config.yaml
dataset: "stained colorectal tissue patches (NCT-CRC-HE-100K)"
encoder_moe: "expert_choice"
encoder_shared_expert: false
encoder_patch_size: [2, 2]
encoder_depths: [6, 6]
decoder_widths: [64, 128, 256]
decoder_blocks_per_level: 2
lr: 0.0023
final_lr_fraction: 0
Rows from block 4 of the encoder of a small image denoising autoencoder, named by matrix and row number. Rows with one number belong to one neuron. Each number is 200 + 20 x the weight over its row's rms, rounded and kept within 0 to 999. All counts start at 0. After the name is the row's rms in percent of the matrix's.
Before each neuron's rows are labels from the 100 images, of 14976, where the neuron reaches its largest size: "strongest on" is what is common among them. Only what is clearly more common there than usual is listed. The data: stained colorectal tissue patches (NCT-CRC-HE-100K). In brackets: how many of the 100.
# gate: MLP gate (encoder.blocks.4.mlp.gate.weight, 288x96), inputs 0-95
# fc1: MLP up (encoder.blocks.4.mlp.fc1.weight, 288x96), inputs 0-95
# fc2: MLP down (encoder.blocks.4.mlp.fc2.weight, 96x288, transposed), outputs 0-95

strongest on: tissue: adipose tissue (52)
gate.58,065,184,195,200,199,212,197,190,186,212,221,186,187,182,203,194,196,185,212,174,208,195,186,199,201,186,144,117,189,181,217,206,207,205,209,210,205,196,185,189,210,187,258,170,201,225,197,168,187,211,213,178,179,207,211,204,188,196,184,205,219,191,215,204,194,175,196,213,189,199,163,207,253,176,207,206,206,200,221,191,201,192,202,227,208,182,184,168,183,194,193,264,198,201,210,232,202
fc1.58,112,200,195,191,237,200,193,202,215,134,220,217,236,203,213,220,200,187,168,203,195,219,200,217,195,205,227,228,215,241,188,192,204,200,250,200,202,209,185,196,188,219,210,209,187,192,177,234,202,196,189,214,175,231,193,184,196,205,204,242,173,216,183,185,191,192,206,179,236,203,210,210,178,221,215,204,206,223,191,174,188,161,195,158,176,199,213,183,165,211,198,182,194,223,161,193,214
fc2.58,085,191,222,206,184,205,184,203,224,198,195,221,198,197,174,196,194,190,176,215,239,201,191,180,217,168,232,236,183,195,173,208,198,187,231,201,196,191,213,218,199,168,197,195,170,192,196,203,192,180,197,201,197,176,179,218,205,208,223,228,161,260,188,193,192,255,197,201,250,202,203,193,193,232,205,191,196,202,210,200,215,203,195,255,192,189,245,185,225,183,223,179,197,194,197,175,192

strongest on: tissue: normal colon mucosa (29)
gate.104,101,209,195,177,194,201,204,205,199,209,190,219,181,202,191,189,204,206,217,204,178,187,200,223,200,176,177,235,194,157,207,206,198,198,148,218,191,205,215,181,200,216,223,211,186,215,195,186,188,215,195,195,198,197,214,207,203,177,199,170,205,195,232,200,199,190,193,210,187,208,170,103,201,200,198,204,202,202,213,194,173,259,189,227,201,212,185,196,267,183,206,200,206,191,225,199,193
fc1.104,090,234,209,229,193,221,195,197,208,173,203,214,194,202,198,195,196,202,213,258,211,203,204,196,203,230,212,183,199,168,196,207,201,201,150,201,191,213,185,180,210,196,154,191,237,206,213,191,193,141,199,201,193,201,182,206,193,187,172,241,194,213,157,195,207,196,195,206,195,205,178,272,239,203,177,197,202,196,193,208,225,176,211,224,203,202,199,183,190,200,229,168,192,214,206,211,211
fc2.104,096,188,203,173,210,210,210,189,196,226,186,209,215,201,191,185,211,223,216,216,247,190,179,221,205,186,203,175,233,232,216,195,150,207,212,185,177,189,179,194,207,193,226,202,190,208,180,204,200,180,171,183,233,185,223,169,218,193,219,159,233,178,246,188,226,208,210,185,229,180,205,198,193,211,188,192,204,203,213,210,181,183,208,196,217,221,221,146,215,215,172,205,204,184,192,195,149

strongest on: tissue: normal colon mucosa (42)
gate.273,100,219,208,197,193,191,203,197,219,238,198,158,189,207,204,203,202,212,240,202,207,204,212,177,204,208,223,274,189,143,197,200,213,198,201,190,197,209,187,198,197,219,210,207,190,200,204,198,217,217,188,202,204,200,201,223,195,204,205,115,212,211,223,205,194,196,203,196,221,204,204,184,183,241,198,191,210,195,187,195,191,163,192,222,198,208,206,127,193,210,177,196,195,210,205,202,206
fc1.273,081,194,214,214,198,215,201,211,162,251,205,269,195,188,202,190,213,178,226,213,195,220,202,198,206,202,167,145,189,203,211,172,205,217,226,206,198,195,183,197,188,195,175,184,216,189,204,194,199,176,226,200,207,211,227,182,199,213,189,154,203,191,205,190,210,181,202,208,219,200,188,200,232,179,230,210,196,198,222,203,206,243,194,226,213,188,189,144,200,213,174,243,195,210,183,192,209
fc2.273,080,224,215,246,197,207,200,212,232,229,203,213,195,210,194,210,213,198,192,181,206,223,222,199,199,164,245,216,186,179,202,206,176,174,198,182,203,204,242,186,201,175,247,202,203,182,204,218,165,179,205,195,206,181,187,222,185,231,216,163,204,229,193,203,185,209,194,178,177,202,186,185,179,197,208,198,217,172,206,186,214,190,208,206,193,202,183,166,210,169,194,196,197,216,194,133,154

strongest on: tissue: smooth muscle (46)
gate.27,080,217,194,212,198,195,205,196,189,211,192,237,201,191,216,207,217,197,182,212,201,228,188,178,198,193,208,173,195,279,189,186,196,203,238,181,192,191,212,207,213,225,215,215,197,209,212,201,202,168,213,224,194,214,181,185,219,220,204,196,195,178,134,197,179,196,196,188,175,197,200,244,186,151,215,218,214,204,192,192,237,191,200,226,205,192,204,254,192,194,194,210,165,203,188,173,195
fc1.27,087,209,199,237,200,197,183,219,173,177,208,216,184,205,229,208,213,200,191,207,204,207,217,212,194,184,214,163,257,247,197,173,206,186,246,205,210,198,226,190,229,207,224,206,208,198,206,216,187,169,191,223,192,221,236,177,210,218,195,169,181,203,159,214,198,168,204,200,183,199,195,213,199,172,151,239,207,199,207,165,219,172,211,185,200,190,199,236,181,183,182,194,206,216,211,201,195
fc2.27,089,226,180,229,195,200,186,208,203,217,182,200,205,202,207,207,193,182,236,185,169,204,193,179,180,180,223,190,175,171,176,202,269,212,162,194,207,198,156,203,206,212,197,190,157,185,220,193,213,176,235,225,183,191,199,197,201,213,205,211,167,219,217,214,179,228,192,203,163,210,201,186,170,196,189,196,200,223,205,221,214,200,194,223,188,190,225,193,181,207,227,199,184,214,218,178,256

strongest on: tissue: normal colon mucosa (35); tissue: lymphocytes (30)
gate.284,086,205,234,184,185,199,199,196,185,224,222,282,177,193,204,187,209,194,234,204,180,203,211,226,223,196,161,203,163,161,210,207,195,224,173,177,201,207,204,192,200,176,187,197,220,207,197,205,196,238,223,179,211,192,198,172,198,203,205,205,218,197,222,190,205,196,194,190,237,194,173,159,203,191,218,194,217,195,201,210,198,220,207,257,195,204,178,147,218,183,191,201,210,196,194,212,201
fc1.284,110,194,190,218,201,199,201,199,189,175,200,257,189,197,201,209,202,198,196,204,191,200,206,190,206,158,206,117,212,241,197,200,194,200,190,204,195,187,173,205,199,152,224,214,209,196,203,198,196,190,210,190,206,204,214,190,193,205,205,258,208,211,211,210,177,214,191,208,181,194,192,183,175,140,206,205,186,199,201,203,228,195,203,214,213,215,195,274,212,186,219,191,199,204,208,197,210
fc2.284,097,195,207,176,214,193,208,194,182,130,194,183,206,203,187,193,204,219,228,222,204,190,179,178,205,233,170,192,206,221,221,180,165,189,178,227,191,195,194,200,196,236,159,173,223,216,198,195,205,241,206,191,202,220,168,208,193,194,168,260,196,183,195,184,226,203,194,204,217,199,224,211,208,210,204,214,200,200,196,212,206,177,193,206,227,194,220,250,199,210,201,194,199,198,194,250,179

strongest on: tissue: smooth muscle (73)
gate.140,207,202,188,201,199,204,208,194,198,209,198,250,206,203,190,194,204,198,212,208,211,204,198,208,209,211,197,297,208,175,204,200,201,193,216,214,202,200,180,199,194,203,186,194,174,194,203,203,204,198,194,200,195,207,202,213,196,199,197,174,200,200,247,196,201,198,189,197,225,197,194,127,203,248,210,194,204,210,192,191,188,221,198,192,196,194,200,101,202,207,196,198,196,201,209,197,194
fc1.140,102,223,179,225,213,203,216,177,176,200,224,226,211,200,203,225,182,181,200,201,195,168,224,206,189,179,172,171,227,188,210,219,208,219,180,201,200,192,177,194,206,194,185,168,204,209,183,174,209,176,213,195,195,209,244,157,207,201,195,171,229,196,210,193,211,212,208,173,217,197,160,159,215,194,158,196,204,193,214,210,239,155,176,234,242,197,211,197,179,212,177,208,187,190,196,233,205
fc2.140,140,152,218,185,177,194,187,200,219,187,190,223,177,189,185,188,200,202,162,191,224,220,201,180,206,208,213,229,184,179,200,179,199,182,240,200,200,212,218,203,191,181,232,222,246,195,198,224,191,194,153,198,211,184,169,231,193,216,211,186,197,186,218,198,182,228,187,216,210,198,202,180,266,207,218,202,191,159,212,206,203,196,207,206,178,206,177,213,220,181,150,182,204,198,210,169,206

strongest on: tissue: smooth muscle (41); tissue: debris (30)
gate.263,086,192,229,200,187,226,191,199,191,225,181,248,184,196,166,171,198,225,191,250,237,211,171,202,211,198,179,202,190,214,192,203,187,215,195,241,204,208,212,180,208,199,212,226,171,225,204,203,176,202,197,211,213,198,191,237,225,232,189,180,208,216,211,197,190,190,189,210,210,203,214,212,173,244,222,197,190,227,196,186,201,209,209,238,206,200,194,250,244,196,224,189,203,182,215,157,199
fc1.263,059,186,221,220,194,196,200,221,208,179,202,200,206,185,211,211,202,214,251,212,209,240,195,212,202,195,221,215,189,226,170,186,195,148,260,188,214,181,186,197,209,216,164,205,177,205,208,269,204,180,202,221,205,218,188,186,212,233,181,198,179,216,203,214,183,192,160,206,216,199,234,216,183,204,202,229,209,214,190,184,193,180,212,188,200,194,204,178,181,211,190,180,206,228,213,163,198
fc2.263,078,226,189,214,203,211,216,193,198,197,211,199,201,220,254,193,207,188,197,200,207,192,200,202,216,190,197,195,204,205,236,220,218,223,183,204,172,174,196,185,211,218,190,199,167,196,200,198,185,199,222,159,197,199,211,194,204,204,190,189,242,238,213,196,204,153,200,190,218,181,187,200,164,192,185,193,224,260,207,119,205,209,178,191,199,195,155,193,192,202,229,208,172,197,192,204,197

strongest on: tissue: lymphocytes (94)
gate.96,114,212,173,205,205,195,217,202,187,204,171,110,201,209,208,205,201,201,185,180,200,193,203,188,190,175,193,251,231,201,193,192,194,173,223,196,201,194,221,212,217,222,257,203,183,205,207,194,216,180,186,197,201,188,197,224,203,186,211,176,203,197,210,207,191,184,205,206,168,203,216,154,173,182,196,204,208,194,207,204,179,245,196,158,190,188,217,249,215,196,196,212,199,201,222,220,197
fc1.96,116,203,209,217,199,195,193,204,209,175,196,243,190,209,199,198,207,200,180,191,208,217,197,216,189,208,207,102,204,226,194,194,196,207,192,188,206,193,198,201,194,148,184,209,209,211,198,212,209,193,193,198,209,201,206,210,199,203,209,288,190,198,176,193,193,187,202,212,193,203,192,246,208,180,201,207,207,197,203,193,219,179,210,198,230,200,201,269,219,205,198,202,201,206,221,202,202
fc2.96,081,207,190,201,211,211,194,195,206,250,193,207,214,207,206,210,218,204,226,199,230,200,196,218,182,180,218,249,219,206,197,193,181,211,191,178,188,178,203,193,204,249,271,201,154,190,193,219,201,187,185,199,213,191,215,169,206,213,214,191,205,178,230,194,208,201,208,183,181,197,190,164,201,204,184,196,207,201,209,208,148,199,194,181,212,200,229,147,185,204,184,208,207,204,192,146,187

strongest on: tissue: lymphocytes (80)
gate.251,197,196,196,207,196,196,201,203,203,214,222,267,192,195,195,200,201,201,234,212,194,214,211,214,211,192,199,252,195,154,198,191,203,201,204,210,205,205,181,202,195,192,199,204,185,192,203,227,202,213,194,199,189,219,204,190,193,216,209,169,198,197,250,205,187,198,196,195,211,206,189,118,187,234,206,201,203,204,181,190,184,195,199,218,196,203,196,103,196,194,198,199,202,207,202,186,202
fc1.251,085,214,211,230,197,215,190,202,178,148,209,198,206,197,204,207,202,207,201,175,192,176,202,209,200,203,182,174,214,194,190,210,207,195,206,184,191,204,186,194,190,193,263,180,229,187,212,197,204,182,218,212,207,195,265,185,206,196,212,189,213,189,235,196,186,195,214,194,221,185,197,171,115,172,187,216,209,183,207,189,203,181,188,205,213,189,207,247,194,189,153,206,213,203,200,217,194
fc2.251,158,183,191,195,190,200,194,204,207,133,197,213,197,199,196,192,210,199,165,183,184,206,204,198,198,205,208,198,182,196,199,202,198,195,239,211,201,201,228,198,200,196,209,209,203,200,206,205,188,211,204,196,201,191,186,200,204,186,197,203,200,215,224,213,193,200,201,207,180,198,197,143,231,178,206,202,202,200,208,186,255,134,204,210,184,209,179,303,234,188,204,189,197,197,205,190,202

strongest on: tissue: lymphocytes (87)
gate.176,082,211,189,220,189,193,192,215,214,236,185,241,186,196,211,187,204,203,222,237,198,230,189,188,197,204,206,195,186,222,193,185,194,192,181,200,207,207,142,209,181,136,151,226,226,193,208,220,199,174,194,202,213,234,210,205,186,221,205,232,181,198,218,191,180,207,174,193,175,216,222,229,180,191,218,203,193,212,178,196,246,246,201,227,171,186,200,214,197,205,212,186,192,216,210,197,199
fc1.176,120,207,157,204,194,185,210,208,197,227,198,148,202,218,219,207,189,195,163,185,184,201,212,189,180,195,168,278,198,178,211,193,192,183,215,193,181,188,239,198,188,196,227,207,197,201,216,186,203,194,184,181,212,203,199,193,197,197,207,186,217,190,175,205,182,210,188,207,230,182,200,154,217,198,217,196,202,193,216,213,200,277,184,179,205,194,227,199,192,209,183,197,177,193,242,201,192
fc2.176,097,190,205,160,203,209,199,190,202,189,185,212,212,210,188,202,226,216,209,180,236,183,194,214,180,189,213,209,218,201,223,217,160,216,170,182,179,186,185,195,211,269,212,201,192,200,188,202,195,198,196,175,228,193,190,182,203,194,194,175,221,184,234,182,225,221,223,203,226,200,216,206,193,224,189,209,224,192,206,220,186,122,213,196,201,214,192,180,212,203,145,203,211,206,192,202,162

strongest on: tissue: lymphocytes (73)
gate.47,076,193,187,207,207,201,195,194,189,223,195,105,213,198,188,184,193,201,167,185,202,201,187,111,194,187,178,248,226,180,197,187,205,199,214,208,196,193,195,207,205,182,201,209,203,210,201,192,214,213,205,188,214,184,203,206,213,211,208,134,205,183,207,194,199,209,183,201,186,201,202,224,195,200,209,215,202,200,209,202,183,237,196,211,173,207,201,205,156,211,197,204,198,189,213,214,206
fc1.47,060,192,249,184,202,188,196,201,194,164,173,224,195,223,184,189,216,198,166,192,200,209,188,184,203,203,193,200,182,252,209,215,197,208,170,192,206,216,150,198,191,125,212,188,218,198,212,204,189,186,215,202,207,183,168,206,185,204,183,217,211,179,233,173,189,192,196,211,192,201,215,216,216,179,223,193,188,201,190,196,231,162,203,203,185,181,189,251,192,188,227,167,195,207,194,176,203
fc2.47,057,200,216,209,191,194,197,207,194,229,172,192,203,199,195,189,183,201,165,223,203,188,173,184,196,177,215,216,215,220,198,217,186,202,222,180,187,194,187,220,200,266,230,231,128,182,202,169,215,179,174,183,217,183,199,184,207,210,200,197,212,224,278,200,200,216,195,200,177,194,207,205,160,226,210,202,194,193,199,191,173,232,205,201,197,186,200,186,220,183,202,194,185,199,199,183,197

strongest on: tissue: adipose tissue (35); tissue: lymphocytes (28)
gate.99,082,192,246,173,207,206,194,210,206,203,207,196,215,200,193,203,217,210,176,187,184,197,183,225,183,191,218,235,209,285,206,183,185,191,164,197,206,192,248,205,209,193,202,221,184,180,185,196,177,209,203,197,198,179,173,199,209,180,212,160,210,205,192,212,183,195,192,200,219,211,220,233,212,176,237,207,214,175,209,209,203,204,190,185,187,213,186,236,228,176,225,153,193,198,164,211,201
fc1.99,096,202,194,216,194,190,190,194,212,179,189,197,198,199,181,199,181,199,167,236,199,211,199,135,201,185,191,247,182,228,196,193,193,222,160,196,194,214,195,217,181,222,195,218,187,208,190,196,209,186,200,179,204,216,188,222,193,216,215,233,223,198,215,195,194,198,189,212,176,211,175,205,168,175,206,181,176,224,190,215,235,222,217,235,170,207,170,269,196,193,226,197,206,196,219,162,215
fc2.99,095,174,224,201,178,199,199,185,220,183,201,202,180,189,187,192,198,205,188,201,235,184,201,176,225,182,209,239,194,201,215,215,149,217,214,195,197,197,217,197,190,195,222,196,238,192,186,190,179,209,219,175,235,180,179,223,191,206,202,145,220,209,253,166,200,234,200,179,208,199,189,196,235,210,224,206,195,168,209,191,200,229,215,215,187,204,152,206,211,181,167,184,200,199,196,198,159

strongest on: tissue: smooth muscle (73)
gate.95,196,203,200,219,202,188,202,193,213,163,209,232,204,199,206,204,191,186,232,217,217,205,202,184,216,185,198,282,209,152,195,199,211,200,223,214,206,204,192,204,180,224,213,188,189,184,188,224,209,185,200,204,182,234,191,200,184,219,208,209,197,205,228,189,191,190,200,180,223,202,189,139,203,244,219,196,195,205,182,186,205,179,194,207,195,200,203,126,167,205,200,205,191,206,216,169,199
fc1.95,092,218,211,202,216,199,194,189,183,171,216,173,212,201,223,217,216,194,215,199,208,198,207,219,180,183,224,154,233,214,210,210,197,198,178,153,191,204,218,182,220,194,226,153,240,206,206,188,177,185,210,211,213,177,195,189,209,199,181,222,204,188,153,190,223,201,202,187,176,206,202,213,238,188,174,221,223,178,226,224,229,185,196,193,237,182,218,200,197,182,208,140,207,200,171,208,191
fc2.95,120,190,199,180,191,182,191,204,193,187,207,193,190,186,197,206,201,190,173,194,204,199,207,182,212,227,189,243,190,184,194,206,208,212,224,196,206,212,246,217,183,201,210,216,237,189,205,210,211,224,187,206,189,208,205,210,192,199,209,217,202,167,218,203,194,193,201,218,200,201,190,169,267,200,220,206,193,138,197,197,159,266,200,209,186,198,163,209,195,177,136,195,214,196,197,225,195

strongest on: tissue: lymphocytes (99)
gate.143,098,191,222,191,196,181,189,200,212,205,191,213,202,179,181,187,193,185,151,224,200,197,180,150,188,186,223,173,198,219,194,193,202,222,172,197,205,222,147,219,199,170,171,224,213,197,200,188,199,222,218,181,213,189,191,206,200,210,216,174,208,203,228,202,200,218,188,201,171,205,200,236,172,159,224,180,183,207,196,218,208,225,213,197,172,214,185,274,193,201,229,179,219,197,175,204,211
fc1.143,110,190,213,153,191,192,189,194,195,207,183,149,191,192,192,189,198,195,190,187,204,169,195,192,200,196,235,208,211,223,204,197,189,200,186,186,192,201,286,226,205,259,224,201,191,183,189,182,217,200,200,187,210,183,164,215,208,191,211,229,198,190,148,196,212,222,209,208,195,200,183,239,215,170,213,184,183,186,220,208,216,206,207,200,201,207,182,237,230,188,204,190,219,178,204,203,199
fc2.143,116,180,213,186,192,204,207,183,206,178,192,211,195,203,197,191,202,217,171,184,236,188,212,205,217,161,202,194,214,220,226,208,154,219,232,205,187,191,184,199,198,160,181,195,228,199,184,190,186,177,207,162,243,180,208,210,210,190,199,132,234,239,252,177,219,239,208,196,215,193,193,181,208,198,211,205,197,176,216,184,225,199,221,205,194,216,169,206,193,184,202,184,207,187,200,218,192

strongest on: tissue: smooth muscle (33)
gate.66,103,189,219,197,194,193,191,210,221,205,196,223,184,182,174,189,195,214,164,238,215,217,166,162,201,194,212,210,180,237,200,195,188,208,171,206,193,220,216,220,182,207,194,247,181,195,187,209,214,197,194,203,203,185,169,244,195,221,213,183,215,204,211,198,195,213,171,198,195,208,221,226,180,190,237,179,185,214,194,195,214,219,215,236,153,214,169,249,224,195,216,198,209,202,186,147,213
fc1.66,190,214,205,209,169,209,215,220,180,176,170,214,177,217,194,175,220,227,161,193,185,231,169,160,178,225,185,208,173,223,213,179,170,179,181,197,186,194,214,208,212,176,194,235,213,209,221,197,198,192,177,186,227,165,199,227,217,200,204,217,211,183,184,221,176,202,171,227,191,187,236,209,197,172,196,195,209,196,230,221,203,217,191,221,168,190,207,242,239,202,201,206,183,173,211,211,181
fc2.66,106,177,217,195,193,195,181,194,212,231,191,225,191,185,175,178,193,210,168,209,181,214,186,202,209,209,186,201,194,183,189,203,190,190,211,201,212,222,219,207,187,181,229,227,231,195,195,201,205,219,183,205,201,190,190,219,201,194,215,186,194,175,213,213,195,221,190,215,227,216,205,176,278,210,222,198,180,119,210,209,180,213,211,206,198,209,204,230,203,192,132,189,215,176,212,190,207

strongest on: tissue: lymphocytes (99)
gate.110,060,225,195,193,222,196,226,163,185,198,233,161,235,209,214,209,213,167,188,172,194,140,216,210,193,217,163,167,238,199,208,208,219,199,221,194,193,189,200,191,176,193,209,182,195,185,199,160,211,209,198,168,194,200,206,186,203,181,191,192,216,175,202,176,238,213,236,193,193,173,146,222,205,191,180,194,207,188,209,213,230,209,190,220,224,179,219,212,195,203,194,214,187,186,180,222,200
fc1.110,056,205,189,201,238,187,189,185,195,175,213,154,202,198,219,232,204,182,197,169,182,158,240,225,198,212,171,169,210,199,221,200,237,216,177,190,204,166,211,207,199,199,221,155,222,196,198,175,201,180,199,163,202,181,190,163,189,177,199,199,225,201,193,203,222,213,201,193,193,207,171,238,205,164,170,171,210,176,223,237,199,192,201,192,225,187,200,196,185,211,189,195,208,185,167,221,202
fc2.110,084,205,199,208,208,212,190,184,196,205,213,194,204,193,228,202,198,190,202,206,209,191,204,205,227,190,195,186,213,211,216,229,209,221,178,203,196,204,222,163,210,220,190,192,162,202,194,193,169,196,227,178,190,199,213,202,208,199,170,188,227,247,209,190,214,134,206,188,218,194,184,202,175,195,180,213,203,254,206,107,202,221,208,191,199,209,159,189,198,192,231,186,191,195,191,206,207

strongest on: tissue: normal colon mucosa (33)
gate.64,123,187,205,193,205,207,211,196,183,238,202,232,192,198,206,199,203,206,249,200,178,197,194,211,198,195,186,287,183,161,200,197,193,202,177,194,188,197,215,192,200,220,207,190,193,201,194,192,192,231,203,198,213,193,194,200,209,203,192,135,206,200,225,200,197,196,190,211,212,194,192,147,188,224,211,196,210,210,208,209,189,259,197,244,187,193,202,138,211,194,196,199,193,201,190,195,199
fc1.64,101,177,143,225,202,192,196,192,201,194,214,173,192,199,196,215,198,207,204,190,210,179,190,193,198,140,184,201,241,221,194,211,200,210,227,209,205,191,197,198,199,181,292,201,184,198,194,193,204,204,205,207,208,192,215,203,208,221,210,188,199,201,231,200,191,199,201,203,178,206,204,130,150,190,195,198,209,206,211,208,219,236,203,170,198,196,215,233,207,187,190,223,206,200,192,201,203
fc2.64,093,176,203,188,195,183,198,195,193,150,209,189,191,194,191,198,184,200,201,200,186,202,217,179,207,232,167,156,178,198,219,206,196,202,196,239,210,208,189,205,197,193,136,191,249,210,202,190,195,236,226,191,192,219,165,233,191,192,167,195,188,217,174,194,205,209,189,214,190,209,204,235,216,185,213,207,193,206,196,199,249,159,213,201,200,211,193,240,185,206,209,198,200,202,209,255,211

strongest on: tissue: adipose tissue (45)
gate.152,123,215,223,197,191,208,197,200,209,249,197,209,201,195,211,197,193,210,190,191,185,204,188,210,203,214,222,208,210,248,197,187,183,185,172,196,197,189,221,204,203,212,193,216,185,190,190,184,194,182,210,192,206,189,189,226,199,185,212,130,192,214,180,188,197,207,194,188,227,201,207,263,205,191,215,195,198,193,202,191,209,236,203,225,187,208,190,296,231,195,218,167,199,191,183,199,188
fc1.152,095,201,174,176,203,214,191,199,196,198,202,207,205,223,225,205,207,222,256,180,192,180,201,247,197,230,229,160,188,174,186,183,198,182,239,192,206,180,195,195,207,209,192,186,240,188,198,210,183,214,192,231,180,190,202,197,206,202,194,177,177,205,167,202,211,217,197,215,213,191,207,243,244,220,187,231,220,177,204,180,150,201,192,180,211,188,212,166,209,224,154,184,194,210,206,214,194
fc2.152,106,215,190,201,214,205,209,200,196,182,211,203,214,222,224,225,199,181,194,189,198,198,218,207,191,191,205,190,201,201,213,196,258,199,180,201,200,193,188,199,211,193,158,191,192,199,204,198,206,180,200,199,172,214,207,187,199,188,198,230,197,214,132,203,207,206,214,199,215,204,208,205,110,191,175,199,209,253,189,205,229,192,188,192,214,197,232,205,188,225,256,215,191,219,198,210,229

strongest on: tissue: smooth muscle (47)
gate.138,087,190,215,198,174,221,195,207,191,213,180,237,169,190,175,180,207,210,184,253,237,216,162,202,209,224,183,205,172,216,192,203,175,207,195,228,218,208,235,183,200,198,205,226,152,224,205,211,179,219,207,208,213,196,197,239,214,228,193,178,190,216,213,199,191,198,186,205,216,205,218,174,170,227,220,206,180,223,223,196,193,215,198,229,193,211,184,249,227,195,216,178,212,185,203,157,199
fc1.138,062,193,220,222,200,199,198,225,192,189,194,225,215,216,177,200,197,209,236,207,235,233,201,183,230,185,197,218,192,215,193,182,192,178,258,196,204,204,194,197,216,220,169,191,185,212,203,275,179,181,216,215,195,207,199,185,186,252,198,206,157,221,200,196,200,181,176,183,203,194,224,173,194,212,202,221,213,216,201,186,220,181,226,177,198,198,181,183,172,204,201,175,188,216,203,157,191
fc2.138,083,219,189,216,202,207,214,194,194,195,213,197,205,219,257,196,207,193,206,208,204,196,204,199,219,190,192,195,204,206,237,216,212,213,187,204,171,179,203,169,205,216,194,198,169,202,199,199,174,189,221,159,196,205,207,202,207,206,181,191,234,238,221,199,206,146,201,188,208,179,185,197,165,190,186,202,226,262,206,119,209,208,185,196,198,197,170,197,195,212,233,199,165,194,194,198,194

strongest on: tissue: adipose tissue (40)
gate.279,101,200,203,196,195,209,205,207,181,202,190,211,204,201,188,186,206,219,160,194,177,215,171,196,179,217,193,186,184,253,207,181,169,184,163,190,182,198,233,207,217,174,186,249,215,209,217,185,192,200,189,203,212,165,209,238,213,203,198,157,206,190,186,221,185,194,185,218,198,188,222,245,200,169,204,202,206,188,222,217,201,227,215,231,176,199,194,248,253,180,199,195,201,184,196,227,180
fc1.279,088,191,200,186,200,199,198,204,197,241,190,203,188,184,179,190,197,202,168,256,226,209,181,152,214,196,190,211,184,224,192,200,184,195,187,221,202,218,210,213,181,214,188,233,172,206,191,205,212,210,199,176,196,209,164,238,201,180,205,230,209,195,216,191,204,231,178,200,199,210,223,193,169,211,233,177,156,215,168,204,201,224,200,229,179,219,164,235,216,198,206,236,210,195,202,158,220
fc2.279,087,198,205,204,207,190,178,196,190,219,209,208,204,189,193,205,193,187,165,195,162,211,204,202,197,218,189,218,202,171,184,195,200,186,190,202,216,225,251,206,190,214,231,234,222,192,210,191,205,211,182,223,188,206,201,209,197,187,209,217,189,177,189,216,195,206,201,215,211,220,196,176,286,199,220,209,190,124,190,198,182,205,203,187,200,195,198,239,199,177,141,175,217,192,203,201,202

strongest on: tissue: normal colon mucosa (39); tissue: lymphocytes (36)
gate.23,111,209,187,176,193,207,212,195,186,229,180,150,185,208,192,202,199,214,191,206,178,200,203,175,197,222,172,272,174,136,214,202,196,198,182,217,187,191,226,195,203,251,212,204,189,207,214,196,190,210,194,189,218,187,196,208,218,221,185,148,218,203,190,208,188,204,199,215,198,198,192,163,213,206,171,198,198,208,218,211,175,246,189,200,169,192,198,193,200,191,211,205,202,195,236,162,199
fc1.23,084,187,222,184,200,210,192,194,199,209,184,165,208,197,200,193,197,207,157,169,176,182,192,194,200,188,212,210,206,217,208,198,217,191,179,186,180,183,260,182,198,225,303,212,194,221,207,182,179,194,199,183,199,191,151,198,207,203,201,197,210,188,161,200,209,206,211,197,195,205,219,212,225,178,190,196,200,201,214,218,170,202,202,162,205,199,191,239,211,206,177,196,208,199,190,219,218
fc2.23,105,201,198,220,203,196,194,207,203,213,213,195,195,198,202,195,194,190,189,237,170,215,183,179,204,229,182,118,180,192,192,202,233,214,202,216,210,209,148,192,195,132,183,198,218,212,204,188,197,237,221,220,167,224,210,211,192,216,198,190,183,177,200,211,190,186,179,200,155,200,197,252,208,182,208,189,198,209,185,211,203,210,195,221,209,191,199,229,197,218,233,201,188,197,203,201,218

strongest on: tissue: lymphocytes (33)
gate.0,084,196,180,242,195,210,202,199,199,237,207,162,207,192,207,194,208,204,183,210,201,202,219,203,209,136,205,261,212,180,201,185,201,188,218,212,189,187,175,191,191,150,277,217,178,177,207,187,200,202,200,203,209,203,193,214,199,212,206,147,192,206,238,209,188,217,196,195,221,194,203,172,176,216,202,183,221,223,191,193,193,161,187,184,188,195,196,212,194,186,207,202,185,201,197,197,190
fc1.0,105,204,203,180,202,194,194,197,186,213,194,212,197,207,192,197,195,195,264,201,182,176,202,222,188,205,174,225,187,152,214,203,207,208,179,186,188,186,216,192,209,214,227,180,206,207,196,184,195,207,204,197,200,189,201,203,210,182,188,177,214,203,214,210,209,207,189,199,194,208,193,157,213,200,198,203,205,193,213,204,173,295,201,260,193,191,206,138,242,190,202,190,192,191,200,201,221
fc2.0,084,193,224,191,192,180,184,196,219,169,217,200,186,187,190,194,185,197,146,211,177,209,202,187,219,231,171,191,192,195,201,231,217,196,200,218,204,207,168,211,174,188,145,208,258,204,195,183,201,231,228,203,177,222,196,230,176,196,196,205,180,212,220,189,206,175,186,207,196,204,195,243,178,195,230,193,214,189,192,178,212,192,194,225,186,201,206,218,181,217,166,213,182,204,202,261,203